Rows from block 2 of a small class-conditioned image diffusion model, named by matrix and row number. Rows with one number belong to one channel. Each number is 128 + 24 x the weight over its row's rms, rounded and kept within 0 to 255. All counts start at 0. Numbers have three digits each.
After each channel's rows are labels from the 100 images, of 14976 (inputs lightly noised), where the channel reaches its highest value: "peak at" is the part of the image that holds the peak. Only what is clearly more common there than usual is listed. The data: capsule endoscopy frames (Kvasir-Capsule).
# convs0: first 3x3 conv (model.enc.1.0.convs.0.weight, 64x64x3x3, standardized in use, each kernel summed), inputs 0-63
# convs1: second 3x3 conv (model.enc.1.0.convs.1.weight, 64x64x3x3, standardized in use, transposed, each kernel summed), outputs 0-63

convs0.51:140142113160145106108093092183145144137152103134118123157140122169126137103129096116128145111147118140132052117141159156136082131157122075139118121160148145150119131117122126112123122117178091
convs1.51:131117104107136115156151134155089166128159168116132143101131172172119134072107117137154107075129116134099150098137184118109099107130110080125139101117112170121128113111117120135146136137103139
peak at: bottom left

convs0.54:144134153116111116147075094129122159095098142125118115144156107159151099153154095149129114141117133115141170130161139077082063134163115131134120136146164160085114115113134126150122125136099134
convs1.54:092126149103126098166170135132130191108134130118138144106143172098125117126162100124124113138110120124137156154135181138105097126132139143106150116098141141117133149117135163165208135110137141
peak at: bottom right

convs0.15:103109096101130132152118122120114090212121137122115121112121140099088182093112131094113133134180125111155116127133120177125129101112143130125118133134115118143141106136094170172144138125091125
convs1.15:124099111126107138111143148111106127103120101147106130111137159141149083131117092100123121096081094109121154181142118083140169068134126122105157116150123108166117094149114114124144132104174125
peak at: bottom left

convs0.11:137143150120146091116027147103168125146127146129131136146105122148099153110117140123141130146131124122136137142132162136102062121165117118133177144156136115165121133119143141142110083119138122
convs1.11:146113067120117120184081118179131107157103130118107087117139111099091162149132100136140145146121151116139134107098106127153096151102115137122131149115096104114105136130095139129114071108131143
peak at: bottom left

convs0.27:116125105123143121102139121144065162105154102146131140161135135127146128102109134119141120115144128090119112083114190132103140115147080126108150136159111130196145151140154128142091093151151110
convs1.27:121119077128101136155111132134128146128153144122098118106157110133138130156120074122189110154094176140120134124100108105166135151090139157121171111131100126138139175134100137117132134109183122
peak at: bottom left; bottom right

convs0.14:094115146168091118146123136110126059156117122149150145099102106134127131148169100130128093140148148125115126161096108086166117119131146143137101107111141183110131146111141125157171162122135160
convs1.14:109155131150123148189104143119134140154133153129120158130116140146131120162161075128130158143136132157146135156147117154155144185149169140117128147150132143164121137154154157120107115140199152
peak at: bottom right

convs0.47:130136153100141086115092155122103128115110153164128132101107168166108106160118131143102112131119123071134159118117175125129067126118113127102129139118126101169155153125131119153159155145178122
convs1.47:131105055164166092145100106149128138129103146099141119148085109116110119091132142149138119135131163140134134119138128162142166149183123109137143154139127174139109151170145131141152100112112158
peak at: middle left

convs0.38:144131157159110113096103117119165158107129176143154150137141125164126102118109123125169134157076117129084086130133127133120083177123139113145125106147121093111152129093125094145083128143097137
convs1.38:119123149136140125175106094146145115127153169105147180079138130107159106118099163137143132097151148134079098112100136174141128115137133131132132084129161172123167134142155137130118165154130135
peak at: middle left

convs0.56:093113059111121140162134097129115146138143037115131109146118152122118132125133124127133126123099115174174150180128155140130136146128139130156115123157158144139110151113123164133144162117121140
convs1.56:154152160144087090145141150103134083104135130129093089113115137122118162143101111094172126109111162084110107113139088106113087132091124116088154155150148118122125113100147142128158124159148134
peak at: top right

convs0.18:127128117092174123129154152135129144133136100116105088118128125079137144128142159119135109121142126121115051096139177169124131098133081113156189142125127142165114119126147146117132093126136145
convs1.18:121156129152123119135134144055116125121139156156123139136099089141131112141103100187105123098103110101158149133099106121155124144158171113167099144131109084114121112156112091150099123153119120
peak at: top centre; top left

convs0.59:137134118116136118092160105129106130132127118131103186123122152135106122124112112169128089136112126120127100125086198184103119100114111132128154125128134154141093129145114077138126101112190143
convs1.59:134135128123109125143133129038137128129138115125125162138132121125132135122086137179133141101136138102092133127112123123155145142149196145141066126139124116138142128101080083115114135152117096
peak at: bottom right

convs0.48:103117063058157146117123157142116165120168083110112173142115152094123131130118140139108126128150093118172138141101139148149169138121145106144124145117145096126119178135121130122118120125147105
convs1.48:106117124162129140122126119117106139134135194148136104153095131112158135063115115145105117115110145153132118141129178150114121112189150152127132101134099175125146099136147154140082151138117162
peak at: top left

convs0.4:124143094115112140154129114127107125123115134123104124114080153127110102152150166092109154160090131115164145108120122125106157113099112131123140142105149088172156147140174063080128087127138127
convs1.4:131156134142113127163131123170160126114132051124102106145134138109136137139092100165164149086137121088101108106138162134144129149119126099139116167131113117148073113136079117127111112124094120
peak at: bottom left

convs0.10:134135116070139135090138124127157150085126126136135100140138106124150094126099097128162081148089085156134184115120157138120122131141147131138164140115170140162117139090146087099130140129124097
convs1.10:087139150052140099174120108131122114094162134102103096122101167100115099140135134157158093109137101149129099120120136089156148147116140113131127179161110114141154127125125105117143118146123147
peak at: top left

convs0.43:129119093116145164141182117106120125095118122139111146107157121164142126149132112114116083191118114136128112099089161109186193072121108130126110105126129136145111150131131137147142135124119123
convs1.43:142072125138101151143135098165126147130106142116156156110124129120135150118170138108116105142146099103153127114132090110191168143130045124103142136128140160141111121119129097119125127124109090
peak at: top left; bottom right

convs0.63:138110136157126110114104143127156117139137130155103148122092123123141123137116138144099169135137087100125132129062144103114159119094116150154152149168081099186132163156108100108097097125119105
convs1.63:112110164124156122136114132118127159131156136111115159112108108142133133122143188160154112129093117137140134131121131129166118094146136115087086103043157156110120110088142140137160162147142118
peak at: bottom right

convs0.12:110130163168107126152140147119158126063114156133109142133123124135155068159123139131142120127112112092107107130105150105140110139133082144097137125154076158170104124124147132122146140110188126
convs1.12:133124100101101139142133158144124146149122127123140117119140132118125122111125124119164209090140159185193163117141127130128134122115156139113150156143114130085181153150122133104090126127126159
peak at: top left

convs0.36:104167172160130110114107138131121150095162131107134122099102099133154112164133093127123174129134050154150146123110104133149079141144124123127101130109124105089152131136130150136169135108094137
convs1.36:123130107127160141131122139150116100134099142138139110111087107151131134035093111120127150098101136120140140093125159137150138186152162114143108096125134101121100152105097111103103106112149118
peak at: bottom left; top left

convs0.30:159133135114164136115138141125156114120124095160117125137123171119147128112148129127155097131126153109130111158076110145086140118126086110132175132179117122220156145124140119127137110116102122
convs1.30:122110150134126137111130125141124126128129124135120132103122032107126155145138148116114133098108097127074123136140123111096133111108138087136170097137047113121128130089160129132118124106098133
peak at: centre

convs0.39:126155127091136111134058172098160110107136168128124113120136103139160139122135120152158113151129115133139061156107141069164079128137129126149126145125122124127120168149146156125140113127140153
convs1.39:125097155167129143116134079116110127109084121135103119140144164162149143125167150106086128127102141166120064118144093112124099109122133111105172078140136146159137102101141138111113130123118098
peak at: top right

convs0.52:111139122117135126124144126127139138048160117136126201125098174157174087115138120117131118158119094131101114121088161117105147133135126115126148129154107100160150155128144119137167131114143105
convs1.52:155113143181093116121127161121118136127070152100129140156150136129097128086168146089106126128117172128150108164148130151136121134124130115111114075122146150154106109151162133126070113108149123
peak at: bottom right; bottom left

convs0.17:121095118145142144122149107170135102156111183161139157117084112160132148132115083118119146123151128148135112144132130142129188135128096168130105134110089119148112124091121101139113089089084112
convs1.17:113129165120120127067130128104113085090147107094129114162140164131156135154139160146178168165177151131137132122126155121103111143146130130128126126168189106131142144105161133145114126119139112
peak at: bottom right

convs0.16:094134109135144105133145106094039117139134155098130131104129122101145172131119162137145125141142142135080078141119124156117149144105125147128112126112138093113146131140150156183164117139155137
convs1.16:104165133137112140149120116146138156158099092142082105119146116143117152108114111139140105164147122137153114085111134174119157166134144118131114187166114136163127145163133112112113148188148150
peak at: bottom right; bottom left

convs0.58:069162110124110129082106140119078117117151127155110125146076148146162118140145091152155154178111114112106140143114148114139139179141102125110121140141094108107137136158115151161154115143148135
convs1.58:139148127129163156158125123115116111128130120149150143126144158123132105122089137158151157174129146149085117141133118121179132101133164084105136155091136112168116146159124138121077151177136080
peak at: bottom left

convs0.41:108144151146118120157133111131105131127091181139145132131123102129130149132158132131147140148132096181131126177097071136172102127118164124137073115127141112058130135133109133141163155128120133
convs1.41:126147117127120144126106118135147127124114163105126123139136156090147130180158124094164141123140079136125101169096111088117152108043130129108116090130177118140138099123131123126137126103093143
peak at: bottom left

convs0.45:171128113138137124112086101145116147105103108132167151111109126173125091107144126134126111143096137095125135125094143099161083130150111104130138099154131153107147175151162180170109124160146125
convs1.45:161094135147114125131140189112153123126129132142152138139131160148168142159141150122137115152110133121101201146121121095137143118116146142152105108118182159125137127138149169154120178105160158
peak at: bottom right

convs0.53:119120125183101108148124150130123128129105155129123125135116123154130084151155131139141124119112090151146166150065117112147104146115154131150065141102141176116156162151112143152155170108127151
convs1.53:123094148134082095114116113113134153132107152119118114113132116133125126150141140109120108073092094131137121127153156136062116110150142177136085063102121117103128117113131130106105117075127142
peak at: bottom left

convs0.37:117174098123124136115113102124153129118146114099129111122160124158151122146084088110084140085123125132149123129145151123141077105121094132108116106171108170161126139172125108131183139156162134
convs1.37:088140108120105117143106120115093110136154091122108127116118090117135148117124132114104123094151107114087108104154130140096110114083107054068114115131138136163109181129134103114137120144129104
peak at: bottom right; bottom left