A small class-conditioned image diffusion model, trained from scratch: 2.34M parameters, batches of 128.
Rows from block 5 of a small class-conditioned image diffusion model, named by matrix and row number. Rows with one number belong to one channel. Each number is 128 + 32 x the weight over its row's rms, rounded and kept within 0 to 255. All counts start at 0. Numbers have three digits each.
After each channel's rows are labels from the 100 images, of 14976 (inputs lightly noised), where the channel reaches its highest value: "top examples" is what is common among them; "place" is the part of the image that holds the peak. Only what is clearly more common there than usual is listed. The data: capsule endoscopy frames (Kvasir-Capsule).
# convs0: first 3x3 conv (model.mid.1.convs.0.weight, 128x128x3x3, standardized in use, each kernel summed), inputs 0-127
# convs1: second 3x3 conv (model.mid.1.convs.1.weight, 128x128x3x3, standardized in use, transposed, each kernel summed), outputs 0-127

convs0.118:133162136221087114143089116122166136128166145103156166149085075131104147163057125107104134189159112120124115157083121144123051177081124073133147121148137126100095136111094077063143145159168140150123094087136187092107160186170174127102139126130155131094187164095160095094114077122091093086171137095123114163151134132138083105141146089095126141128186128115181098136189079154124123106117
convs1.118:192126092110208130099123145174116099148125107142121184112170118109168114121070136155075115123136163124113106134112196177106120075202144156078090091178153145185145183103106134094098164112113151080091122112137117096091153086168198181133101098148130115104089125063116159204118138159100110118152124172154128150120073135093118106162109122154125150145105107117128138142065122135121162061147
top examples: finding: reduced mucosal view
place: middle right

convs0.100:164148132117095130151127187175159144090175097132130112144152103085068092105137128179162072158112108087128000162165116114095144074111178148165095130122122129072090113175160141104150064158164139145103165130114133135085159129108163083131114117119109081080081102103139096160130149109150134162153151104150106148158169119108146069118145095142067148087097140172159121174154168150128101149160
convs1.100:083121152169159157176138124122114167127182157128099115136134141138156117152156148113126193119147106126141141119116148155150108147188099180084091143093157123044165103132136115135130139128122144165238134136127097100164101137113159119171090116127093124114105140149052140136120188152097078138092110170136124055144145163130101119142131116182223082169082110134117097173048119146098162126089
top examples: finding: pylorus
place: bottom right; bottom left

convs0.45:088134098113098143133111125084131127077077158114119115093154175160106099166067112127129091126098177162198100146161110095086166181162156132120124153160135157179066152089115130154137164097136125166135098108155080120119057117129129112113098105147079113112046064119090163102106156169104117126118117086141108111166165123162140108140080082061114148138117124116108140168172127115242128160128
convs1.45:083157132141122207148127117099160134165124118140109127117186092150139125143116129133067164194139139168121156198164139147120113122086120190122097121174085123077119166172105145136169097049142098194077093134076083133063086127092193085162150145155127137098145115130122158125089164085092121093099135187149116120094141142121132086111132138146127123073149165136098118086143105132199163170108
top examples: finding: blood fresh
place: middle left

convs0.98:137146081136174126112097120151119227132159125130130135147160103114081140187113164087102129205116039119232111083105122111124102076125150206085095128178115151120125124128142093135152083184117156106128110156099143122062148098127127111148155117119134109147095113166098114110145165125113114084128152083112112113158066160101111175105104148108120085140102181156151116128137108097173167136191
convs1.98:137149171152116166129137119092198101179121138107134150149108142151145158083178158158121157120090129158076118093139100157038073189133178103161088093092110102101135106129168132140098069127124130156147145170167142129125151158083144104163112127204093167140106156079140121093141137129136169138126115220123098120147165123177096112139122148143204112053174098095140113072087140095151139150109
top examples: finding: ulcer
place: middle right

convs0.97:056155146112165157130071189096115142070179133139115135124141121157146089204080144106125124154193134091167104096117121151159127155165140107109142137135132176108104161134124152148201150123091205141051134145158144146098122096150101065114109123058111125089109146125124115131046102145099120164140106056129191121165167118152135086167119107110186102100149150148123100097138076154128155127133
convs1.97:104146093142177085096167088120160095134132134139151161122139141118086130100214161112168127140094116150122159210126121097110158103089159129117162101131112108117114130162091154100148169027120148132074077117099122060077170117103199148134161102188085064131140075118153138132126131084128138171088185138114081125098121140110103140109066123133125140125177151116138099137157206153152144127159
top examples: finding: angiectasia
place: top left; middle left

convs0.122:106108148113097118118098158140172134115122131163148102184091115098100195084122129122153174163095117143119116175179131156116173163048117143120138134131125144092143135146172150042184096163085127127162161143138192170083126132129172134099126130123063105114148085153141132090108151080135157118146126144121146077088135030156062120097140167079114164125163104193151068129167117105083129113125
convs1.122:128143165109168117119088187149140150116124147109168146106135097135160112117093113142147118093126160148185124093058139128170143122190160100177116032140130092130148106151063130149163147092138134127115187115155146103146126062149131190140163095096165143090117179134119126206150066176127100095070108193130074079103164163189101141146120116141158118142151114131131161096097131101095139068105
top examples: finding: ileocecal valve; finding: foreign body
place: bottom left

convs0.58:143107106111119174170090124149110164133173095131135138195135043062151090247128094120094133191125084124132142160121153170111123125070181114129118121135198160142124163130117118085197163147084086132102149109114101165113081083093116099110094117140117095061097164123155115085173153087097111129156129111100203115091128146118124106115142141099119158102124169127110131123144123102163161095107
convs1.58:141140185161117165154062081163172110109121109109113141112142118130122092120179140128072105133129043141092205133103143149140152133108152141131102112107157142116142177139112107117164094092142176110159130097117062147133097103120126101115107105123100120082111122115131143075117126211147115095109070169141137089051235174180167130104148164146130095184104148112084124093110160135060133130126
top examples: finding: reduced mucosal view
place: top left

convs0.113:108113074134090114119157115127107167081124163077135088070057152145154102119149105084194110151031175131125137093044154139177109104104125175116109158110150094186154149128115089088144129160104094151129119099158151162106155179121162084188172154160141070120154114128105168123078153078162183147108123120131155147165114168117172135116135130152132094084148079131130143097125139097103154073133
convs1.113:132073146075138153088127201090115095151092049138127153177129110135120156122124181165070122048107107134138134161103152142067096127148157111101107141108151159090103110099075161121118131136146142116152145138098054102091136066181155162115142127139112187161075190147154115129122100178108131113075113185128098168076158166142078136162141182180184130159107109121117167102134123137136117124101
top examples: finding: ulcer
place: top centre

convs0.69:138169131195107152110085164143142134149147097174166173123117146119148112159098075142175130102178143108140117155106128130071083076127192115127109116089161176039097137123147143163134134151088162152138148077115183123149151131087175134080141135067167139090070127093110060100098097109097119119153111148128105128138159093107115054133163098067132116124178117093144213152110139158106146127174
convs1.69:099131127121150135086171092179124173148168153135128166135113084107145114112087176103068100107075108131105130135108092139189162118074064176163132083148114121179113161155117171123142165149137107059053113141111133107138102218181125163121164079112127105139107158137182149121128168115124130087124156074135105124087098163109090110027135167114152149105111109190135135108110121117088145106097
top examples: finding: reduced mucosal view; finding: ileocecal valve
place: top right

convs0.52:160160139159063110122147142164148127157200104173145149109067151151147100156093118169146113145182090104123127153153116124109122097180221082146138066107181052138135146166131147173105124195130139165116174080172128171156152195102079126112131149121165146113094141136155139075152142128175097113152152153123106154125122152117123164120134087096125094090107127094185138158098082151090090150183
convs1.52:132114105150071111144170142171133101148199093124142136123084134168076176129181134142178134158180088082164147129099125157099101154158133077104116095085116125097183094179131138162096109205124177116126127158166138127142154116140040146134120155067149109131149116120155102123115101122124117192189118083151143179078106114119090129151103073101108137086110165114173133094118139189057128121171
top examples: finding: ileocecal valve
place: top right; bottom right

convs0.73:116145122155066188122117087130123023099157126151131093101108176127161165097134157093116091098118189108170122165152159151113120119123152130171148075088136103120128153085145115141073085163150197111122112130089166173157158101143091139127130140159145141161127109208086163108092129149161134112130179112112100157094141130079099132139131135177106108137123197136240096089099167127115090122102
convs1.73:143099114126103172099117160109089109113190125213149129110123096049158127095118129104089060143145110132164083105128111135083116135182161117141108122078157121130124155194075079111090105119130051132143110118155149169064086109117107096164146159084099125115130151099161142128107135116153151144148125159130102128145061152114181078135155152058163180144132178095104066164159141144103131185091
top examples: finding: angiectasia
place: top right

convs0.123:133190118090167130141073134146112155053147098130156130156108124148167139158120069146114173144117156085163129075131087165096128181173114114126093157186035140088129149175137159167160135075164139124079094127164170095068131098114093099120079101049116110080103146118207150095152161116115106177145147097105162165130162150124113103128140183157157143094107133123103128163110120119134127123079
convs1.123:120174167120142097099188149145107119098067126157090122182120160142106121080144132083105108146168118125135107155140182138087086132123096104079096112156089125142132135091153094115092127032147091055106122181114097043115186055143115136149159178176119118114127078134085176117153115114133084110152092162094126149085110104118139132149098131107145109074157092103149100085132115092174130108190
top examples: finding: blood fresh; finding: pylorus
place: bottom left; middle left

convs0.19:099181109131136180161108187119150140134170078082158156156189005081133169197143080122127111153115140098129118158166130142097096121060141141108119146079142213133101167136167114081161156104130165084120159089146145142104114113135119088135097144068090108085122140097143151164154124109111096115117135085154188121138150124144118064128139136117127149111063147155094124125169135167133153141084
convs1.19:111096161091136109152163109126111114080192145159124120138182159090052097087135168123126140128106111142132152100112108122124154070140123153129087126158070160095122127159118110159126121106089060113071117137130136125150132134103146123130116111078159109122156154187143140067070121117161116083137131079083101129075152175170172150120164058133016166118149149123113130129124063058109169178137
top examples: finding: reduced mucosal view
place: middle right

convs0.78:096149128118124200097163118097124133162135179122116103050148139111155107055187077138102131131129123077120131115156138081110133100149132071141085110133147118133143130093077155087129123081136131182140110157123152111124133061127121176114090107101133159166145127158238093172053172142153152202109133136125128120151087101078110112116091152163167120157162109136175127180182114158092143107095
convs1.78:103075158080094128114131139156039140094094090144121119119096112158134093151109116191114101123084163180106136144099102107138141127098139140067125123151138149114143100125136200154153167128153098110162187184143069178141147182142156092139131159071176121110084113092077133181144106143094164022112103111177129129125146145139167146127157136142089165156099138156117071173083109070127151126125
top examples: finding: angiectasia
place: bottom left

convs0.86:112118185097092139132168145117147115124110130137087104082097131094132171084160109139172082098098174098171078187117127083128104129134177100147114121090101012153090084099135140177086082198167126104162129139106148163174141180104104129144122139134174168121125122173136103176072166182165138160117138103101123138112100151075113138112123111164101151119104143147180143100189190120088109138137
convs1.86:109112144092146134118142171156160081107152112175172160086114124083119163150112072136116087104155117079106116139130178133137130105197091150156100126122146144132117136136106088144107186146136116094170179132129190147136151103102097106119144188095092079113123119088148134114173148182093102183192162108147144164152148163184109061122175143072066063170073144090092182159161107117092129115104
top examples: finding: angiectasia
place: bottom right

convs0.29:116111170138083144155178130151156129085100101114187096154138092010140104149056179120147149178152115105158135115195163122144135103100130123123108129062150140083119169125110126119153130148145104162086179087105137179056140118143091055115106114069132169083139143135135110145120172151101141101137095134116178165158143145133156081116111158105090117088090134155114125213130093125130134179132
convs1.29:098135115139147101136059131138137132137106149105100097108142174166094142103200152170114141152116167105150184147105107111107083090172099090171157170149069061195121114202090113116109163108169154085122112083116073138182073074142102099161130148084164151112089092136109198115137071098139152121118116069145135146143196104121144138141124075142149117165136143117111116109146106072151128141186
top examples: finding: pylorus
place: top left

convs0.99:135154137116122129065134131178171107054119114102154070129090169084115123125107081132107142139106116130112088131120147085106137083136137172164068160137146161111128163127140141146135139177118084132121125116091148149135084190138135058076128103143080088127154137082097135085072122080106107163169154140174137141158084196134077150166131135104164105138146144179132137255132127127164148073137
convs1.99:112150126139170107123082107106090175123145168145166166084102186096205127153184148152138143136075161154054116097085105116173109172098159132150166128091120124159124125157098115140157133131154175129173091149123100108151150086143184144146098077188120156130124123151084051126150101098119088135127141188085150116150068075092128134119144130085103127139126074162103087085084114141089197153164
top examples: finding: angiectasia
place: top centre; centre

convs0.76:116117110087075132136158125115156119125113115126142139082121149067091147113182130126149097166174138126114135116128118110099099080149126122117115112161130110188107106117129118120085102185180084086159157133128135180114169191083134131169111161150047100097110142112092120178152135163179152157136226084125120209183141153101132106123142109191091093099148061109132171088077135145100134135193
convs1.76:138132140160125091074162169096087091119151110126105106131089116132170080135085131089160172099102123135179131211150124126119164135078160140084112114136083093167161128107163152106152164162114139095077129138187151084137163148177070116126153085168112157127150140092134159104140152142127216085141138108166147077171144148125138184096154185158159161129095148159135149199157105105038138114113
top examples: finding: pylorus; finding: reduced mucosal view
place: bottom left; middle left

convs0.103:083158100098141139108146134206108118136123071149122155107104152150142139134157147180127097126141097143206116167115137154118063129175097115183127125119102095119150150107140199155117058132169095089172136152173114160107089123104080177102169121112168119099094130170130076085133135167161092126121065128171127208088117123127172136206131132109112125126145106125122109101172165184049119105118
convs1.103:086141167182159127097106149150057171122154146154128137085166152171165139137093078120129111106119125120085172108160145090134155162142130142162092106167166143144117130092111147143169164149091128119106170091144149128112152233153148158101123103173115162173089147108126127137119160113161093129130184054082127164139115148108087146008110170181146158124111130160152102156087202129141111109128
top examples: finding: pylorus
place: bottom left; bottom centre