Weights of a small class-conditioned image diffusion model.
Data: trained on capsule endoscopy frames (Kvasir-Capsule), 42238 training examples, 121.2 epochs.
Rows from block 3 of a small class-conditioned image diffusion model, named by matrix and row number. Rows with one number belong to one channel. Each number is 128 + 32 x the weight over its row's rms, rounded and kept within 0 to 255. All counts start at 0. Numbers have three digits each.
After each channel's rows are labels from the 100 images, of 14976 (inputs lightly noised), where the channel reaches its highest value: "colour at peak" is the nearest of a few named colours to the mean colour under the peak. Only what is clearly more common there than usual is listed. The data: capsule endoscopy frames (Kvasir-Capsule). In brackets: how many of the 100, against the usual share in percent.
# convs0: first 3x3 conv (model.enc.1.1.convs.0.weight, 64x64x3x3, standardized in use, each kernel summed), inputs 0-63
# convs1: second 3x3 conv (model.enc.1.1.convs.1.weight, 64x64x3x3, standardized in use, transposed, each kernel summed), outputs 0-63

convs0.48:121083121142126140093099113116146121125174118177166153142115079159109123079136100128158170106184133093101111121120089118085121122107114145149137166198033143165163118182168132121154106109053178
convs1.48:119142092101141171140130139133050209172103112128088124133106127098137129168100157160139124118093182093118138050079156140125117142123122150123151128127093080127127105096145130140050087143123038
colour at peak: grey (49 vs 9.4)

convs0.6:099122146093166122091145127136190126121121152134116073160104131152124136095152109152087183167148135140133135148078110091138127139127112180139094134046040160052137123197130106134140129162089174
convs1.6:168154097141100114115157130111039139151129103147164148154153109125115138152115198075138117128182137100103139127140146127157129169140123149137179079098170149186096131141113130128101130042144036
colour at peak: grey (53 vs 9.4)

convs0.56:189047107098141154116125107109117113117119117108118149135163124093089153132095159121124067092122154093159126074202113113115103132116126092106074109106105105159110058087123116111047143072108100
convs1.56:149089211137133067091131160149148108115130121224095106135139091113139079108120073152116177132098114154157127127128078110091148115161161147132131083105143120086080093190126124113169108137083158
colour at peak: black (99 vs 5.4)

convs0.15:141120149094147133142120125147174204138086142154143117081129104105126109089145117134122115103187105145156126140119083112145109153145156101151172107101152096149092053082052077093149114112224138
convs1.15:112128096120155130144141139091177173178132166106112157136155149140161149079177071054155175162135143138098124175213115140134147095161157128190101134132128109168127189118152112182118162105101125
colour at peak: black (32 vs 5.4)

convs0.11:117000116151143128080130142117107101134111126119164108128118136143131137106110206115135142098151132109137146113077142162106132090119123189141140184123058123159127116179147128129105131103120088
convs1.11:150181173153134124141106142138201108115160138118122158153120076139148142102128135119111152127129125079140145121152156110150130166022138106097079158113124218089098126175098123104104137136206160
colour at peak: grey (44 vs 9.4); pink (42 vs 0.7)

convs0.37:082166142113130154099112150111169097097042120164149116117136089160134118104163117116165137106179136108162158128126128126123159092133138148156078142107095182070163154155145041120165150120063187
convs1.37:121135132125126111150149135091132100126195149137165174110081116162141110079124139148107106126115177205099128124118066137121090140153141185106131130159177129187163087140127215153125200151170125
colour at peak: grey (39 vs 9.4); pink (29 vs 0.7)

convs0.53:107104155123112151111206120060080118103113144114134129145111121133082112127109134124093096128119132110092172127093106098065245115153183114133099112131210137147132160133168091103158128112123108
convs1.53:148143141122047130125140098116160103094138128118125136107157112100127163130088121138128107117148131169126006152131112136155000104129169109174126148120105152131102153086131133122113101117167114
colour at peak: orange (32 vs 13.5)

convs0.55:119164142124114143112161042115055106133160181100048152131113124145140113131101144112116194188156152045082117120170157137097137116136154136097134123102066131105150132104119123117171102121157158
convs1.55:172118149121130118143165142146146127117095120072097000085094133139102114092153128143108060110122123128167155153131093134101154161108117082093146143197162156128123112122117136104091099151125090
colour at peak: black (100 vs 5.4)

convs0.26:146091143168121144086153141106132125101168145117142140163142128213157118108177093119138147111139121061136119109113158086063171119105099123128095155125071134154134163150180160107140143081024150
convs1.26:105180137073104118134130091141094179102103158158158105143161133018078077118146141126159158123129161093173078123065167140103102076134152078135153137125114103139158130092137106123101107136113083
colour at peak: grey (56 vs 9.4)

convs0.30:108142161119142151153135110121147069117152182136129119096070116146095136094146132150109167106186102163150122115084132119150124137190092148075088125131129110051105119191083123111194111154083198
convs1.30:107198084137148136137066127133128121146139150090145106094128132157145100155109113093118172122097124158085134077088165075114141140151130175125134149191047141157133208099137127125183146153073160
colour at peak: black (34 vs 5.4)

convs0.9:085121132143147130160138148185097148155090103126116126111103137079137130121097120156123095111139182155151152069185107165138177137145132143174155130032153155142087029124099121135079135154096101
convs1.9:140120131081151150196132108124120080139114089107086141145106164132099167064102063081141187159113124177141095123130158107113089134145144162050128137163142127119149187117188096146154104102113181
colour at peak: pink (37 vs 0.7)

convs0.4:173110117128181124156130144129175213128114126101127129103137155093143119096077124109053111081099121098156149125117131167135111162206163180157145086090126108172097073077142115124131125094134078
convs1.4:116161120114132152138156131124151063141163166103136208165096156195202141108184152107112143161093144133142152158135142153123157103122111086174097156163145114113079147138135159113109188205099128
colour at peak: orange (50 vs 13.5)

convs0.8:181152091160134088122124041117123099136152107145144176136160117135117189105084160119151141106208103149110065150132101156142104122109133154156120138068094176166126099110131121115082058143173131
convs1.8:131165178128110098049091120121115157161118137132155090131156126158139119134085128107162124117114033084182168092153139140094131076103151160148201071092078146147083127144116128116113137138105085
colour at peak: black (99 vs 5.4)

convs0.63:152122197085127144138138140128144119078146186167079069110146136121120066098158123108099134206168162162173096118140060136149101105144076104119111079129089149103120141139131102084175151165108123
convs1.63:124109132152134096165120106175159175120177158100068079149138182190151184138127091092101184122093118114154103122147089172045124118145159156131125094164075132131120170083089129151133114157125149
colour at peak: black (57 vs 5.4)

convs0.43:137146130088060109121145098140033137146096126140185120133143128145112092142117137055117164180129060144162166146126144132119158125096160139130128067077143134130210160082146103128099155120094125
convs1.43:101152126086140202172140109118134094147093000103080132152109118165136167132070123149109109109117115135141140134128079151107134153135143135117130136135154108185130117122121112141142120133134114
colour at peak: grey (47 vs 9.4)

convs0.10:107142173129101147158098120109159129103116157104043117049092150135144134118117152136116105161122142151117085127135118167161124116156117125131146123056070189060150120160135143110165123128096228
convs1.10:210175097157134111122142124102092164158111105118061136113172131049126120107145148107107133107142112088104097114131161127113137153112122130147151175085154088185116130088126118118121113026167075
colour at peak: black (65 vs 5.4)

convs0.35:122144149142098161092146186114136136086114079096141162141109090096223138111157092118139071112128175114129136068132129083093162101094117150151077142110137168181152123150131176129124104055089148
convs1.35:118184154091130126114112019155143167105086143160178122129160151083069117095150107143127126157120125081128122059065121107124118094155168098129071143130151134136169161128186109138120096141095125
colour at peak: orange (37 vs 13.5)

convs0.13:095110126107067120061102118073129126153109041084133157151165109141131129125181154154169173122129110123126120139123099075191136123067150099147090174180180144142140152115182156135115139117152164
convs1.13:165148182168120138122134156117078113091184150108195159186081140159182138079150168120097155116123099154116160093171159110183165118086102156090177096130139158154118156156135187130137133167125142
colour at peak: grey (51 vs 9.4)

convs0.58:132164156151125088124106050096130159116136154108150152120125138115045096127075119127184166124157094119128230160136113126096139122135188156138116124159135122155158126101147032154134108106123119
convs1.58:116101106154088078098085190138137091145171183134117147152144141131205100107107109092073113066115089122134053097085161140114142122143107128121137114138085103092144093120143182172140081145081134
colour at peak: orange (46 vs 13.5)

convs0.14:150078176136159152137134157125144141143094145118148136091082123149134130070158066136122091081114109102143138099166175163111118043178122193135079146069126164170118064112120147143093138125165105
convs1.14:170148062135118150137103156145080103076180141116117169114156100120132124127164143119141130110115153105070114167119095062173145233121080114185114147118198161128119155118133149137104107095147151
colour at peak: grey (63 vs 9.4)

convs0.36:099194157174106090136143107142113101131135080094102097165118140149142138091066136115151115147153110102092119164139175115147174069115103104205117167131121192140168171146109162128159060115081145
convs1.36:166096141116140116146123169117086125090118171150179124086120182118158177101130093109128188141139133207216170168106093095117125145114140107109143085132120126149139120107196104128139198159148159
colour at peak: pink (44 vs 0.7); grey (28 vs 9.4)

convs0.61:167171139194157077105145097102064120220125168119136112121065105085171154102077130121102158162148133144080102141108136101078132143133154142161120114160160150140152148111106093141083087164092117
convs1.61:145132140071172100155119156093102096143103107113068122072150172136090132149101085145170111158150097141150164183140147134188168165120080114092136110115040100104118066151129125167094160141106115
colour at peak: grey (30 vs 9.4)

convs0.59:131100138086115152156209169113115126140113109164094121141091086086255101116125136106147097158161130145153119119149093121130137113147057114123122076121140105112128102137169180126128126150102118
convs1.59:135127116150134113137138043189163102105121113109142094098158110141000107131114104138178083195122134109162158159124110149177123133127104111103144118127133161138075148117165117126122123123175091
colour at peak: orange (31 vs 13.5)

convs0.47:152186186100125078141081054133143117063122154131135116175170160118077072140135116123160157166136124130130084177137130102120032119130125122137113143124107119128137112104172096087107122102198130
convs1.47:074099066161141066123137188123098121118165136148123127044118099105150095149119148132135142053124073125104182144079176089153174105108144096074104152146150110124128113125089154110150146154146165
colour at peak: black (70 vs 5.4)

convs0.18:131127117177122093110095128083076114253131113127120152169139157094120135143134118133134134151140097111136199100110086135100115107132186108155120136110099156128137122110132067222121078112101123
convs1.18:150154133065177121088090167049138097105088134139098146129142133128143103140159124155153084128085136160134068168114097127170103145129084133099178143109068101084098111149099128204138146126184100
colour at peak: grey (40 vs 9.4)

convs0.20:136089170121090090124129088154090100161132134159121152184121128078118118150106138105124131136152126137094111082170076099135136179082092080104139088131157095132094162118050131127130096219167073
convs1.20:131116152165036147130132126106098118148161101134218117141102139147115122114085157119152112136092087121105117148167142129119133079184088111174097096224143158119150144112129151149099081064109128
colour at peak: yellow (27 vs 0.2)